{
  "model": "image captioner",
  "dataset": "regions of photos with short descriptions (Visual Genome)",
  "crop_scale_min": 1,
  "encoder_arch": "vit",
  "encoder_activation": "gelu",
  "encoder_parallel_block": true,
  "encoder_register_tokens": 4,
  "decoder_norm_position": "pre",
  "decoder_mlp_ratio": 4,
  "decoder_qk_norm": false,
  "decoder_cross_attention_every": 2,
  "decoder_tie_embeddings": true,
  "residual_init": "none"
}
Rows from block 9 of the image encoder, named by matrix and row number. Rows with one number belong to one neuron. Each number is 128 + 24 x the weight over the matrix's rms, rounded and kept within 0 to 255. All counts start at 0. Numbers have three digits each.
# fc1: MLP up (encoder.blocks.9.mlp.fc1.weight, 960x160), inputs 0-53
# fc2: MLP down (encoder.blocks.9.mlp.fc2.weight, 160x960, transposed), outputs 0-53
fc1.91:159126137116113110131135099136107119128100095128082137145149135116118158112112098120150134101142111120156141102162111115132099117121114108185181151143126123155158
fc2.91:124115121129127117128134115118126123146124112120123139139148134119120119131132110111134125131122120104125138118135127136145131133131139116209162141113137136138137
fc1.92:174075095126084129118155130108141177100115099128110109201139130123157174099125135117168150078131120109167111088125130132126142117126138111161165111083136137124198
fc2.92:146160119094083214129135151158151136140095163145135089148101019114128109089076145152122200074129094240128100159074089066111097150083092097111139142103109062122110
fc1.93:135120123135115133140127141136130145127139130132142110124132143111151128134132129135135113129115137130127142136124132117136129134130124113137122139149138115130142
fc2.93:127135123131126117125128124122124132126129131134120132131135121131115120128126121126134125123143127134123124133128125134130128122125137130136140130131132140129125
fc1.94:121127128132118107137137144106120116119136123121135126146154142124128130127118125138136124136134128146130127135140127119138115133123146120120114121135130140141145
fc2.94:108133124112137128129124118122132134132126132127123118125131131141124133118140131134130130134137126131123130133120123126130131133135120116133128134118140128138123
fc1.95:137097111098100097131134092090084155153099106105144127168161136125058083098159111120116106169127109108092128103115122173114126111096138131122152176103165133146160
fc2.95:144157128085145118145148085147155155105096091173136103117118124124132111155115115125116153129127129162142117137131099074113111123141121149102130138148144139132138
fc1.96:132148125129124142136134116143110123127131130117133116138149117116142141108140115113140132131123137141140120125129119136126122150115129120110142136127150120129135
fc2.96:134130131127123133127127125128130126123122137126115125133117116130129117132135120125123120122127128124135126125125136129123137116135124127141125135128123135118129
fc1.97:133118115118124138138131108146133116125110130131135136117114127128119124118115116122136123135123115111139121116121116127116123136108112127139132136139120112135122
fc2.97:122129127131130123136114127123127126132126124128122135130136128127136127135130127125121133131124135134121125123125136127141117129119139126126124125119128123123129
fc1.98:097161156150128097144139091078073140122162152129115107099101106090090160145143142181156132090114129151149097089174145120137078146106107166174118152164091112150173
fc2.98:157118061140130126101136145199173111138124097140192119155085131123176116112149098146094149177117180168170110161113095110110150148160157160101146063074157142149152
fc1.99:121099151100125116151127164148109109138110128092116143162173124159115151136101074101157068092152125057159124132097160147159103138106105107145147165146116166110099
fc2.99:163123097172149159114137115121166128135152130152137125099110131125130175114149106131138140114128161150156132105149093140107150115142150146107118092118091135136154
fc1.100:167165153148135042154122107101137137114092167111132124109133157081142151174155090124147132141128153120112122093172126066104059133107171170183161154157134112161172
fc2.100:136114099109110153122141150138163124113131095087134174146156140121166122109142084135159161105182126129130136094134116140143170113140142105146166131095120149128100
fc1.101:141115128115118120143131134106124117131112128114136136121121148129117125130118137134148133125134126124136112119122138126133140131128144131117131141126135111120134
fc2.101:119132124128127138129137129118128131135119124136128126113133128129112119132136128124136141127138124135130137125127125127124135129130121131129129130124134133125125
fc1.102:117133158120122089162135111108102126109098126123107145142161147118129150139132089120123122128132138095145133127161138112154083134133144141197143148119143137165169
fc2.102:129112132119135120133129121121129132146126134116124141140160151103131131124127111120135138127124118111111139123145137127143118120131147109201152139120140124138149
fc1.103:107121157123146097129188098133116138150123108112132095133143162151066130098099100102142108129127182074156132117126118173157141137130140130132119150156104104159119
fc2.103:152144120142123188112112140136140103128112126133158123148095102081165137109111115145096178135140122196109119147132084135106169102102137092096145086098112143127141
fc1.104:125123124135133125136127117126114141132123116110125154130142122136142122135138128131125130134114139134142135127122142118121127117141119133110121116110136124120126
fc2.104:117139130123124136123137125125131125126134124131134121121129126128131123128126128128134134124133130134123129114131131130128137122120146131113128120127128128142129
fc1.105:142090144105120087112130136129128099098099095090090158155184111116151100129146030135152157113128096038119138083160149146129155096117130148134207165114099108130138
fc2.105:124113145118137118135139117107117125142101133117130081125124123112112135129103074101098129135137120115107131147123113125113139105128122106025116101132140136107136
fc1.106:115130128106141107126135148138133118118126128131137145135142132131116133122124124139132146139140122141132136143145118130133132133116121131138115120129130131126133
fc2.106:133134128127123139135122121126128122129133128127123123123125118130125126125125129128138123124134122124128131121123135124137127137123131125127126145131136119134138
fc1.107:137073135126096106154106171103109079114103075078095152163145074129141121146126075157176136117147098122106134097130158140107149119100118104155185179097101106142117
fc2.107:137142138106139126118115105131122149141111142134164077105130142126109138118104091088088122132136138097101142152156108099120120103160142127072092090164147133117143
fc1.108:163091131123123047127134152099114111120082081112093174192193131077139149130175026136171128097129126022107148097143135139122155101111148128151192185109099139153146
fc2.108:136123130134147130125129114123130117140113126118128114122135124121114119121129059115109129131127125092125144145126116138134155105145133116012143103140125121121124
fc1.110:169142108137140105146118106110090138112089125123120163132098115119134128145167158104168085158124144143149118122139120133149113129096157166128119173108138124192134
fc2.110:147121119153121151132109132157136117129126102144143119145151113116151130112116118118118131134121105141117110121121129100149126145107112120176147103112094145102115
fc1.111:142134151138132138146115120141123145116128133123120138116111121116143112130142141136136120135119117129134132116128106130135113118112124144122145118132135129128122
fc2.111:129123128131137122132118128125135121133132116129136128130152134121121137123129125129125138121124138129133116131123124135130131133130132139116130126127133128117120
fc1.112:147083121104131097145188138105112156109135072128113086159109114154129130118130110135189124123141141081171139076147098088128105121150122134169121161102093133136146
fc2.112:148143147135103125096113156158139118146133136156133149109141117114133128096099111102109126132087146103118116136110122126127146120144159135177153111147128094123125
fc1.113:127139140137140106130123117130122139111121144116136141125142121120132121123127136141123120128130110126134136138121116129119127142136125128121119130117139123120146
fc2.113:130129123135123132133136124133123120127131122133133117134124128126115124120129127123134124128142125120130123124126131121130126123128125125130130130135127117134123
fc1.114:128105104102175110171209135144163186132143076136114092160117131156108137131119120118175104136138139101145146085127100089119116098150144146157115131101091143154139
fc2.114:132131144173097122109082158186124113151134188153158129109159132139155106119091137109099091193081147125130105141081136144103143152130163125190130089144170098104130
fc1.115:138136116124124128139122129146120114138137136112127138111149124143139131140115134144138119130145132114124122122119123147115118113135126124138120134123139126137113
fc2.115:127128121125127127134125143127132128125132131139133122142121118125127136130134131125125118128130121128133120130134135124126135128134134118139141116141121138118134
fc1.116:161142180123136074164142121157115103102107121110084126147162151112155136166135096122123081119135130146152130143117129137148116153107126153199162136166142146105122
fc2.116:123150138140140100163146099151138167145126125108118094156146145104120118132118099138120148138131122140145084129140123108154103167096117149164126113158160141151169
fc1.117:117135128121126135140119117129138121121135128128126119134126136127139115129116136121125120131120145129146119123127143138118138129135119137142139141140119107132119
fc2.117:135132133133128133115134133136126136127125131124139133115134136119120131133134121127122145130135132137137129123126130132129119127128128122115113122133122127123124
fc1.118:137120141117131118118144148127126125119131140139126152113116131133121115128131128127135137113149124120122114121121113135129122134131135138144129128130134117118115
fc2.118:128119130140131128125116127124120133120125113121134125122133132117128130117130126128118134128129135125147133131132129133123133124134134131131141116122128139122123
fc1.119:132143131132130111143133111119123136117123130122128120134148130129125113140126119144126123123125142141140124131123131112129116134125128120130127131114137130130123
fc2.119:114122126130130128123135127129129122140134126125128134129142137146124121134128142127125133124130126133119125120116123125135129137118146131125132132131142131133118
fc1.120:098156154123132096148117113126111115121129111073160123085165185157080098111181097105121054155168164111139124098152161139159132139097139155108120140149157124159134
fc2.120:144133114091115215100154102133158166138099117210094117186040084108149145116090191144145192078101091223159124130105107129100139131122097106141118120097091108091124
fc1.121:127113126117115129144131107124122140125137118132138145137123129121114142135117124125140126132118133139116145124119135123117130136120138136145128122133120127118119
fc2.121:130132138130129125113126135128117125132130134126119124127129119130126133129132122130125131124130125134127126122128126134133137119134123131133133126135133139132124
fc1.122:115143126115119128133130145118149144121146126123124132117119134118134133116113112124120140129130121130131126133108129125144142145122126127140141145121132144115131
fc2.122:124135136125124121122133122140124117133124128123137121118112126129124124143132133130134135130128124128130125122137132126126134125153123131130123119129112123119136
fc1.123:154093113184138121122133092125169106096168105116074169120178166143163178141183128162135114102157125113131122114159124094119137146128159126157166151104120176113132
fc2.123:130135124116108172127128161151078099115127145109134106106127073147148114131081135150100135124107110136122155160098160100127122092119086082181151119153135110083082
fc1.124:176101093136187097116149076167179160121122117196071160176134150105156182125155135078144107097114153093185131115093118133129117111174158178139129128090123174149108
fc2.124:118141166111141163163047122172079106158054194085195096050096107165094042102102144138093102244082139209158111172114135115108071153071139096168084132172157085138163
fc1.126:144121106106172123144102132102140139146106134088135172123141156120111090152166134111116101156118124114129142124150111121146111149105163132134113144124165127194130
fc2.126:124143123106116162091142148147130150129147101164142107150144130136136132088125128155138153136095128150142102125148130098141153160146109131158134131093109125119101
fc1.127:125111141132122096143148106117105124113103117105128147139157134125127144119132079125131104109147137112146128115156134111144086138106136140173173127128125134161173
fc2.127:134126127131122128135142122122127115146126120127128142143164137123122130130140103128124142132131111105124143112150124139139122128123142110202154139122130131145136
fc1.128:141153139121113115132193052118185130113149132162116163151125174100105143093189117107087121157138167106143110111208079125159119113152156150161111095118132106179213
fc2.128:138162128158127145096136119152128119114188158109179134088144208151102174075151112175104139143112198106158122090205096117159114093156146206165111061132119116166205
fc1.129:119117129138120110126129122139113123134134121121134113135128132127147124147145124110144107115111114130123142111119111124132142109139127123133119130125120122137140
fc2.129:122138133130123128131127132120136127136139128128127128124130128130125124127121132139122112127128124146128117121128126134127139128135129125136143131131143149111122
fc1.130:146111132131121092168131122135110115123102101118121159126143158099118150122154103125148126112142119100148142100167122098141080146129136128181163146124140109142167
fc2.130:134129124125134122118127122116120133130130119113116136143165149105132130125129115115138127133120125113112135119145126128138111115124143109210154133112139133149146
fc1.131:144091108152171114135124122140174162130144112166109149155117142103117111118171127080128104135142140106176129141100108121157096159138157152129130162101157172150127
fc2.131:119128135117103172139073153178103108130115148122165138077116117162124083123111149154110109186085148176130121136126175156123119139108124141189113123141106100122134
fc1.133:120134117147142141119131116126113115135120147148121113129148113141130136145129116123119133133139142121116132127138135120123139115112112118129122117123114126132126
fc2.133:134126133124119129134124119131127126125127137125132129137111126125127124128134131124134128125127126131129121137133131129127138127128125126137129130134141132118122
fc1.134:132131134140126097148130123109104118128121122103110135158160160122125137119143093124150134100144125090136133128156137107148081122119124126192144144143118127162177
fc2.134:129123129129130112137136106122127125141131129115111137142161153104135131129127119121136131138120118099106137112153135133136115112134142107200150138118142129140142
fc1.135:141147122132128123135140117123118152126125135129116131127126119133133130116115127135131123149126142126140143140117143128132120118118107136140127131124139133125125
fc2.135:123122124124123140132120128132127129131119134133133135125139121122121127135132135129130127122130119127119122127131119124128137138135131122131130134125132126128130
fc1.136:141142140118111108127168098121135148115140105158078137170161117090153138128136098124148148082136120120146126119167102100128097122146133124201149163133112131163160
fc2.136:123124129112127126129145128122144127131118105126098139154157126109120118105123107125133127113143127103120129110146140123141112126138133114202150137118116129140117
fc1.137:114154166111129059151130102127068127124140162143132088132118101085110125136112112174131133121098155135121114116135146147136106176101090154194124129176120118134147
fc2.137:131123114129114128139153113159141126109113092126139075145122102147148108141107114158094137159126138191171100158091110096120123143126117141147147098118172142118143
fc1.138:159075105109105131112169140079109150128102094129123143174148129103148137106125097122166144107116122119135159102151104123106120082143135112163165122105120150142153
fc2.138:146169111102122199132138127131139139153084157152124086120100046111128088090103142145144176103109108225131117170098082085112096149085123111116127158144095097120096
fc1.139:143116136131118126142133131130141145136138121138122127116126119141116129136126114132125125128119136124113135131151116121120129139124137128141116135135133136118116
fc2.139:120132134129126128128127121129132132132123137125142121130131115140138132131128119131128130129127130129132123137124134126133132133131133126131138122129122126124122
fc1.140:138052112148125110136185085081063159094108058143125108186110098164097177126126143175169099116114126082142123057157103127142136110127106154142120154069094125149130
fc2.140:148131154134097104131107131168120119162106159145155130132139135146108113068118119094119093149107162099145112120105112160127156131123180126174118122133130104157122
fc1.141:063145151088106073167135138117118109152079101045143148113194163158064086156146064125109050154151153125144097123100161151163105142134149124113115162139171161164135
fc2.141:128137101090147185091163111158146161097126107242139132144039059112172136120104158164133200113091109197158143133125088130089167141172110126092123097086079113089118
fc1.142:162130157126140077154136107142079115110114104110100105146166145113118119152115065135136126117138150118131145144150122126123102146096126163198159134147147139136145
fc2.142:128129115119114127132141121139128144143125120114107116161134135112121113126140114123131148136130125129129113109141128120154109143102122140202157127123152133145148
fc1.143:128139125141122095153140103130105121112117105105113152148153148120123136125155072114147114139126118073132113125163130112147093129127145139198162138120123107156163
fc2.143:144121121132125120116128120122137137141127127119122136141157148107122118124137111116120136131130117099107142114144130144142138121128132104198144139117144130141143
fc1.144:116132134138135100142139118115127114128117103098121144146156152113126134127135074137130123105130131097120126110173133108145096141107131129202166132129132134163162
fc2.144:136115111125130130122134113116127118140133114130128138137159152113130121127141108123136135127127120109112142120151121130137108127131151118199157135121142126157142
fc1.145:123115129116108092169143116130123096117092102107133138132140149121128125133151084113117118105142121100132118124166142123160083125116140145194178160119147113163174
fc2.145:142121124123124125127128112124125126142129121108112131146164135112135126121133117116141125133131126109111148114140127139131127115123134102205146133122149139139128
fc1.146:142127132132121080137145120128118128114110099124127145148158135094120126126157084138133132113152125079137115103146110103157087122114140121182146158133115106169171
fc2.146:132118124123138116126141130112138121140121123126117140140153138119141125133132104119121131123125120106113130112139124128136124113123145106202141134116135136148134
fc1.147:109121117123126135133139128136140127115142133119127128137138136142142124138122135127131143131134133136123136140129122134127140143122123124138122151109132144147108
fc2.147:133138134128129146134133127131127134128122135125128123133110124124128128132138130125129129129124125134133139121129130122131116124130134121137114128122123127143138
fc1.148:117175132113121140147169115111204138117165107116080158142141189102118160118177115124149150124168168119127137094255088137147093120139150149138115120162113116193207
fc2.148:114134120177164154146144109151136150102169145138189123077122188195095156092143151189103119169129161124152146120178089096111104092171150160164094081103125118128182
fc1.149:126085160122101128140119150115113146205115123088110137145174098110116084092128105054132098127081089100087116064097169158117144158063086098140127165090145091117124
fc2.149:125112169172154184183116147133103061067098128123215094048103101169130125146104119184058134170144097243105127147140105095073135094150152129136122061107110144094165
fc1.150:115141114131123141120124134141126136141136112130124145121118129148121127136113115120111120121139113126128140135116126133117116129143135135126156128140116140118118
fc2.150:133131134127125121123124128131119129125140122129134122126129129117144134134128116132120127130122129123129126122132133124124125134135115121118123122128133119134129
fc1.151:109134158184181000146117100084151165106145158142100125102143198076108180178225137149156106107154160124108087101190094099131055136112126191142100193135119158182175
fc2.151:140123099162134133084139157172217125104154102130195154136157193086184155097177050169093161179186199095142109099186101104137203128172133183122148048067100150133148
fc1.152:125128140119125116147116136137133120120118126118136124140145114120136135134121142131140130112121139134117113129141132131130115147145114118121134128131130139139150
fc2.152:124128128123135131120127126125128143128136125128123133125132131136121128123129136124131119132131134130115133128121138116130131127129142122137126131127140134128119
fc1.153:142069108066121124171192100133115170127108043116131147192127117149109099106115129132190095138100121108151111051149136128099115088136117110147115154085116097181115
fc2.153:147126141187084116123130132187139106087120134161142111143153129171143137128109130129114076169112155144148056117070110149116141158098162130167127100114145129119147
fc1.154:166149141115099115132154121116134139116134101158048162166152134085153169145107095109159146069133134095130156117144125099139098127133115105174163129126111137135130
fc2.154:138124138122125127132146125102147136137124117132101142161151128117112122122128105128140125107131117112113130115132131138132127117134134128199162153126120127133133
fc1.155:124138124140149132122138132128114120137142131126131138132141122131122118114143135123134121140113113110129119120153133114118117124128119128129124125117140134115139
fc2.155:126128125124125117123124120133123137124121125136135129129138128128125140138123123127123126114132129128110135120120129129136138126126127132127136131127135132129131
fc1.156:156131125093104131132170105105124143104134119145070139171164119091144162118136103104153148088133120109125119097154094114152117107133118127191165131129093119151132
fc2.156:134119146112118123132149132122145136138124120136101133150172131116119121104122105118148137100137115118117141109128138124135121126119137119201148135116115124138117
fc1.157:143132096128066105104121204142086136088122121108140180191169152124188108096190102128214182164124149093132104118170123049155111140077145127162185142079132065214113
fc2.157:168158173143104129110150093107106138145122117169088112144145138082125181164087120080140176061098110077104106152100127147169162097110137132088149138175091116092114
fc1.158:117121121123138097116109141117165148140084121103116137152139166141154094152192066124203197134151156125133131099144085077133108152112172126144154149123098121194129
fc2.158:133162116107108129090144140119080138113167132179105157133153106130113131104113150117165104093075160093146130148118152151164133127159102131098134177157112122074077
fc1.159:124101129115116139142140122110182163155155118110139141162146136114108123106151087127146152144129124122082129060150131159120147108133128105134154136120098090145170
fc2.159:157143137117147124124115117149121139116112131149140088102130115132134086136096120095108109142108163136138120165111105103109102144153132125106139151139181111104135
fc1.160:130147113141120133121113128129131128123116136130140120120132117127124126137145123120128135123129126112136113139115122127132122134122122114121120117134124125113124
fc2.160:135129136136130128118132125131130120136134121124129135121129126126132135130120128124132131138136136132131131121139130136126135121126124131120131112119115121128135
fc1.161:148146170124091113152104097092089132164107139089146165142159145115086117102124134090146132118125117068087107056137113133144083106103141127143143166175173068150184
fc2.161:144165129121094154102093117133086114194124166172110141100094105126136115143112190107181151130019099190100112155080137132110096120112171107154151170157143120127123
fc1.162:124125129117112120137137116120137134136132145120131115127128117135135126127131124116135139132121137129137121133132135133138134116136136129143116143122133130115126
fc2.162:116119121132129129123125124118117125128114123137121130128134135135126125129123118126125135126139131127128122125127127119131128134134124129126126117134129126136131
fc1.163:163158109142112088134133120124104113102114130116131183117149168117146145136209110165169120122165191122152114126144097120142106138117162145138165176155135149193123
fc2.163:135136138128144152151116113137128122117118119175105098117098101118129120141079138128104117157124099168139138164090136137106139117151115118118124110139116124065121
fc1.164:124168139112177117129078122142159118170107162069157159098190196119096090151140059079077114183137119125104115138128154144151106157093144131139097115172203114182149
fc2.164:086069109122126181140182145130142160119096088189133112195088053190132179114102137200175143099102091202190112112078077138094136152140123115158117117037034129084106
fc1.165:138138136124126141115110135115136116134135121114144126124115122136130110121131123120130122133113129113137133125128127118114141132132140139116126140137140144119125
fc2.165:125128127130124126124135129126126130126132126129114128128125126131126131120128124127124130133128144136125123129134129132122130132123131135117133118124137118132120
fc1.166:117154148116108122156187084105152158120129094128136131166106154142104148096149105166131146144172130103138125077218080121145105115125154151159147125111115125191189
fc2.166:116165151172126178119113162173198119106172138127134103106147165142123138073117104164108138125129173110130100112154124118116132100136146139126142064130116098093162
fc1.167:144122146119098102137139148159113110117105101080142136125141131147115147097165136139140100103151168088129124123155134129154117109140106157129157164130106106138121
fc2.167:130141151128152148139099077128148147136075174160121104125095102080123108152106128116109147140127113189156119141121138119126130155100101142149095117121141122078129
fc1.168:147064101111133111170198104114096180117097069155134157191123107164098148092143139163180076145083111094157125055140107103123131097120122152157134144101119110166133
fc2.168:152130137160107127121128132158119118130122138166130130142133123160123141093101124105120094149101151119146088121098094167122136126122183130179116114120138115130121
fc1.169:156153137106106135114169128126125130104112100140082149154150123103161162125105097114157154086133116100138143114150112124157101122143111114198156140119119148144139
fc2.169:128116146112115132130148125107150140128122107138084137154155115129115127100117100120158141093139122111118136106125143126137132120127115121191143158118106130135126
fc1.171:165089094154169124127161110135188166141127139154083146161130154095135127124140150081121093146129148104163148113103134135126127135154165160136122156107130153163128
fc2.171:092152137113113166135077137159101093144111155121157124067118120164122089133125156147112101188087142172129119153128166162143114131114117129178104148162115108122125
fc1.172:089157165136113062166128108108097101123114138061152133083152175139088112138190115144117039155173180105145111106135144134146107141121136152132117154161147126166139
fc2.172:162151102092125215111141097135182169135105112235094098169049062080175107122073185138133208111088076250164154149117108083064148118117096116130127119104105103070127
fc1.173:107146153131133025154122123138066141134122152169128120105123113090126111157104121151103120169104154102136151144136178162125091156144095173183138109153141094104187
fc2.173:087150123139116114154156107131132154099108132165116092133115126151139131156132121195155142133125118162131134127132105084160146146152092158124128131147123167106093
fc1.174:120106108106173105169103107080153130144122130109148146116134142136105112137169115111142108171136102147088147127143128143118078117109159114141112138138176141188167
fc2.174:100149110108117141090154177168140186137155105160127101152142114142138155090109146159158152078144152158173112122150136080146117176135076130166123121109093146107093
fc1.175:185086093136144108124176152141149136124121109126131136164134171136134153126121114097153157124144122094157169128133089105103143120148167130147135113093094127140175
fc2.175:130156138146115138117096141157125125142117186141130127086138121107128110106098119127116135143111143156149110168097146103133107144115145152147147122168123127093142
fc1.176:115158149122147133134136115145131130150107129079127143124193208130103099102143083089134135108140132091142166121174105138161117135134118142120143141148126096150133
fc2.176:134096152156107162126129119132147139092129122133117128125106077137130163111121123145128119099114132167137100096109114147100159126119141132120110109083092104097121
fc1.177:140130121080090145090145149128065121146129104126164178129136098110112103118125122127103146151122127090130161157139125144171141125172129085145175118124154099135122
fc2.177:134136124156132144106119131114179145137140126147136134121131160089132166124142108118105145121127140141104117089157121119122156123147139159099141110124118153131132
fc1.178:122145132133136116141127118137129118147116127120129130138147123115124129135139124133141114132117115139128123118127142116115133120147133117146133137133144139134144
fc2.178:121130131133127122130136121116130129127124126129127126128126137128130124121124130132123121134131131136116128130122123129134127124125128126136130126131135139120131
fc1.179:125125123121126127142124114118120136120127120111116118123151117134135118128151143132146139128121113141126140141136151141121125139138135122120138134118127131123142
fc2.179:124133125126131139118120120124135130137135128129129130128113139131118134132132138131129120124133128130131127124115128117119139132132124124139126127123131138135123
fc1.180:136110116129152112132114123113123160149111139140138155148108121114128129120169133085120117163121137081124135130144113126135094102132130137148102150129135084141140
fc2.180:135154132131129140123114140155115117132128121139145110117157148123113124121114116129126114160118142135140107120143131131150137150109132133144137126132137142127112
fc1.181:164138138166107048160143089105083121099074148165085140139112121129121157147200157157169091108107149133151134108104120139122129106112161152151112196127102122157126
fc2.181:146110129154155176141097120152143120138118109116177120131141129134153111111103110126105116169138099141133106124125124131108125117104147099159137098102107141110135
fc1.182:123124188107120140123130130136135099168100130062160169104198191125101090111142083091096130121150107089133095137135148120142114149108145109147111111118173103145150
fc2.182:086079165156140159125122182133129153111106133150172117128113107175123165092125111161135102129086134138175090089121128117109162164142104154111104113075043116082104
fc1.184:121149170119129139175114105121148105143113116048152159083193155141103094120141076112093097163134131123094114129144144113152097155099135124118103115147182087151131
fc2.184:115126121106105179093156107129133168139123106210115125166066080151135166104098178164158172081069112194181107118100116114108152150151117133146126142083073108093116
fc1.185:137130120116156116163106095108144128154129126136127125097137141125108090132157117114130119167140086142093153127109120148106112080114150141149115138152170118146167
fc2.185:119150121098112111118146185170133165134131096133109090161157122129131161089095124148175138076154151172166089129146126066166081168101081138170132136121086152125119
fc1.186:129147131120119119116127127106127121125129126126133127130136127115144133135133127121142114125118118128112130131121141116117120133125127143137127149133148130128136
fc2.186:117135123128129134127137129126129122131127128138130120137133126140126131120134126139122136126125126133129121123127130136128140124131139127124121125121139132114123
fc1.187:094167180148096073144093169146095120078147126125104134143131124142134145146148127146159079112193164096187097124127132091174127177111114195149115155146115137122112
fc2.187:097183126063114162134179108136185180137138114109092115123100132155120110102109149154185177040155172191191155126146109085140058113119130114103120142196103124148089
fc1.188:124087109124181117172116111081138103146101112075151173128191172132107089137209084115134096157113069138109166121160131135116091122076162105130127162101177137221173
fc2.188:088173140078122139091174117180154200102159096203136120146071099150100163090117165194158155087088178157195086102148121094138102162176076184116122128128105116107111
fc1.189:205098072128169095098136081157147138095147145155110207151122146123177201142154133055118117072100147092194110127102113140143126140163183171150149135104152167130117
fc2.189:146120225101161131173073104161106123176023150082232044082111123112086052109056116115050115224082119140121084135126145143072096115051112143150099065193129061126182
fc1.190:131106101105177130173191148130152196128125089140119088161123159158126147102119121121171130158146139106179125121158094106124110095161136132138129152090107137172149
fc2.190:128138149177096102101068172188127094150128203146151132097162123128161107137085129105094077188088148133124103153081158124107120158124162129194125093139190110105134
fc1.191:155174168088076105136118081100073133177106151084133161129142124094078138105095144099163131109101100071085115045135128165154059076109142110164140190176196078158187
fc2.191:161174146092068115095054131132054089204103186162119113100109089104140114161109201086191129113000117175049117169064145115090065120074169105155152199184153102157125
fc1.192:125186122116173144117114138170191127173163181079095151094159251100146091138176063103133160120196141107087134154171074137143112129118133118104138116184168094170176
fc2.192:141069135174117158174145120131085146056102069174164139182089059227113197091132173180165065100104123143163092071095067150098150118118145130100098167065080125117072
fc1.193:127135117133120131147116118121119120124135138131124116120145138115135114139126118126137124128108134113134134121138128109127130118109133132112111130129132117143137
fc2.193:133127129127128135123134126135135125125124120127136128129127125138119131132120124122129133126129118130117130125135121126123129137123123126126122129123124128137130
fc1.194:172135114117111072125128119115111096147088084096117182165174174084109123119149013109104129130135114034111147113139112156143164106116163131108220161105111155130132
fc2.194:122123147132131120132147105112128136116117114139103128124097100106127138153138081120119121108155129120112120132102119154126160123145128126000149125127146117108124
fc1.195:140132171131146062166137109129117106092128133116121105154156132092142120160116060136146090129127144139156134150123118139114097137079117142199170154151136145135165
fc2.195:111139136116130120151139111147139155153122118129116102175139132117121115126112114132143153124136123132141104115156120102152112153093129146191154132146153121154152
fc1.196:147155140096149134150133160180186173107154100107149110127111152090176111079103075150145186128169107110126139075255131066082089101126102136170132093154083086143177
fc2.196:139179111126146093111087170219209136104153097182143151108142143102216102141129100139098149158160178084115164137148112088106199119223106183116181063178130135087044
fc1.197:138105120126128126122136138138131136132127128133125143134106140135138125114124121116121114125121142131145137134109143113133121127119134137125145140111124123115137
fc2.197:129136132123127122125126121133132123119132132133126135137128124126128129133123126126127132123128127126123116121129132131130133131137123118118130128130126124119129
fc1.198:083122117089128127143191130132125197135120075088166101165123170142091132113146084176181165130157112095136148083212087116136106096141105118138123130113098141163165
fc2.198:155141182143142144138121137166154104103124155146128098103124105123149116138100126092088082124110138137112105158109152174075171142131122143141150095147143087062120
fc1.199:138136142129126139136107133127116135108131129118112135127144141126124113141114116133144130135132136135142137143128123114136140117102132126120107130123128119125125
fc2.199:113141120134128134119133126133135123130124128130133118124131135129118132128133127123133133130131131129120127115123128130135118130134133121120133134122132127136125
fc1.200:154134120136173110109115123124128162149119168128124170135113161126113113113167130101119092168129135098136109104114110109139098134132143135152102150106135108164127
fc2.200:131151130126114149119134148143111129130122101148147127129150128130123129109128114123132136148115135139113111125147123131149147148118112133158131140117129139128098
fc1.201:128123146140138116128124110118105132126119145119133136134127110140138117124132131127111119136146120124134122119144118113115124136118122123144125131123132112128119
fc2.201:123129123136119131140136123123131118132118133138127133125141134130128126120129129129129134135122127130120124120131130129134142138127135126122136134126134125129116
fc1.202:118115144140126114123132114123120143139106131123133124138141125114138139119134134124131127127125131117136125122117126128122125112136132115117133112130129132135142
fc2.202:126134121132140123122127126137136127130143119131134128133126133141127128144123127126128122112126129137122128125124135128122131137129130120135135138141131134131123
fc1.203:129120120123123119132146116114131140125141133124141113120117128119131121124126128128128114114119124135123124121128140126131118122121149125131121119118123117112131
fc2.203:124126126129124136127126134133133129135132125124123126128135117137126123134129128130125127130140121122127129123118123132127136130135121130134148137136137135119128
fc1.204:127116139132129132134125124110132132129138137120131129123145134116115138116135135119120128134128136136146124134129138116117139145121112120140131145131136122118132
fc2.204:136128124133129134120133120140132125128123128126129129116130129132131125126120118123124131130132136131123126135132113138125129117135122138131127129123134140124125
fc1.205:124073134148129070142134130093106109113070122103100144150194138125130138134151005119169116075134097073127136101115139161118127130119118137150172169104115154125133
fc2.205:147129120111127128101126138132097107125119117125161103125150137116135131093123064114121136128114129094113144151163116117126154100151132112022152119143127122131128
fc1.206:067094162169087141146109165158116089098159115078102180113193123159117105119125089151134039129122139153157106096122184160171128203102091105180116154106137131107110
fc2.206:071172160092092164121120148157196156141143158076166138077071122173107103084139144160092139110161185128131108101181140124121088079147085142148085064176092053140122
fc1.207:203134077112173124086130108159156139129148164184109161146101150069171177146125160070139124111133135131177159149119114084116116116156179163180134121111124190140090
fc2.207:157085228118128123170078091105068132159033156071183040091119127126048119119090131090075098165044131117116049105101162158108156113024124155110106129165157046118201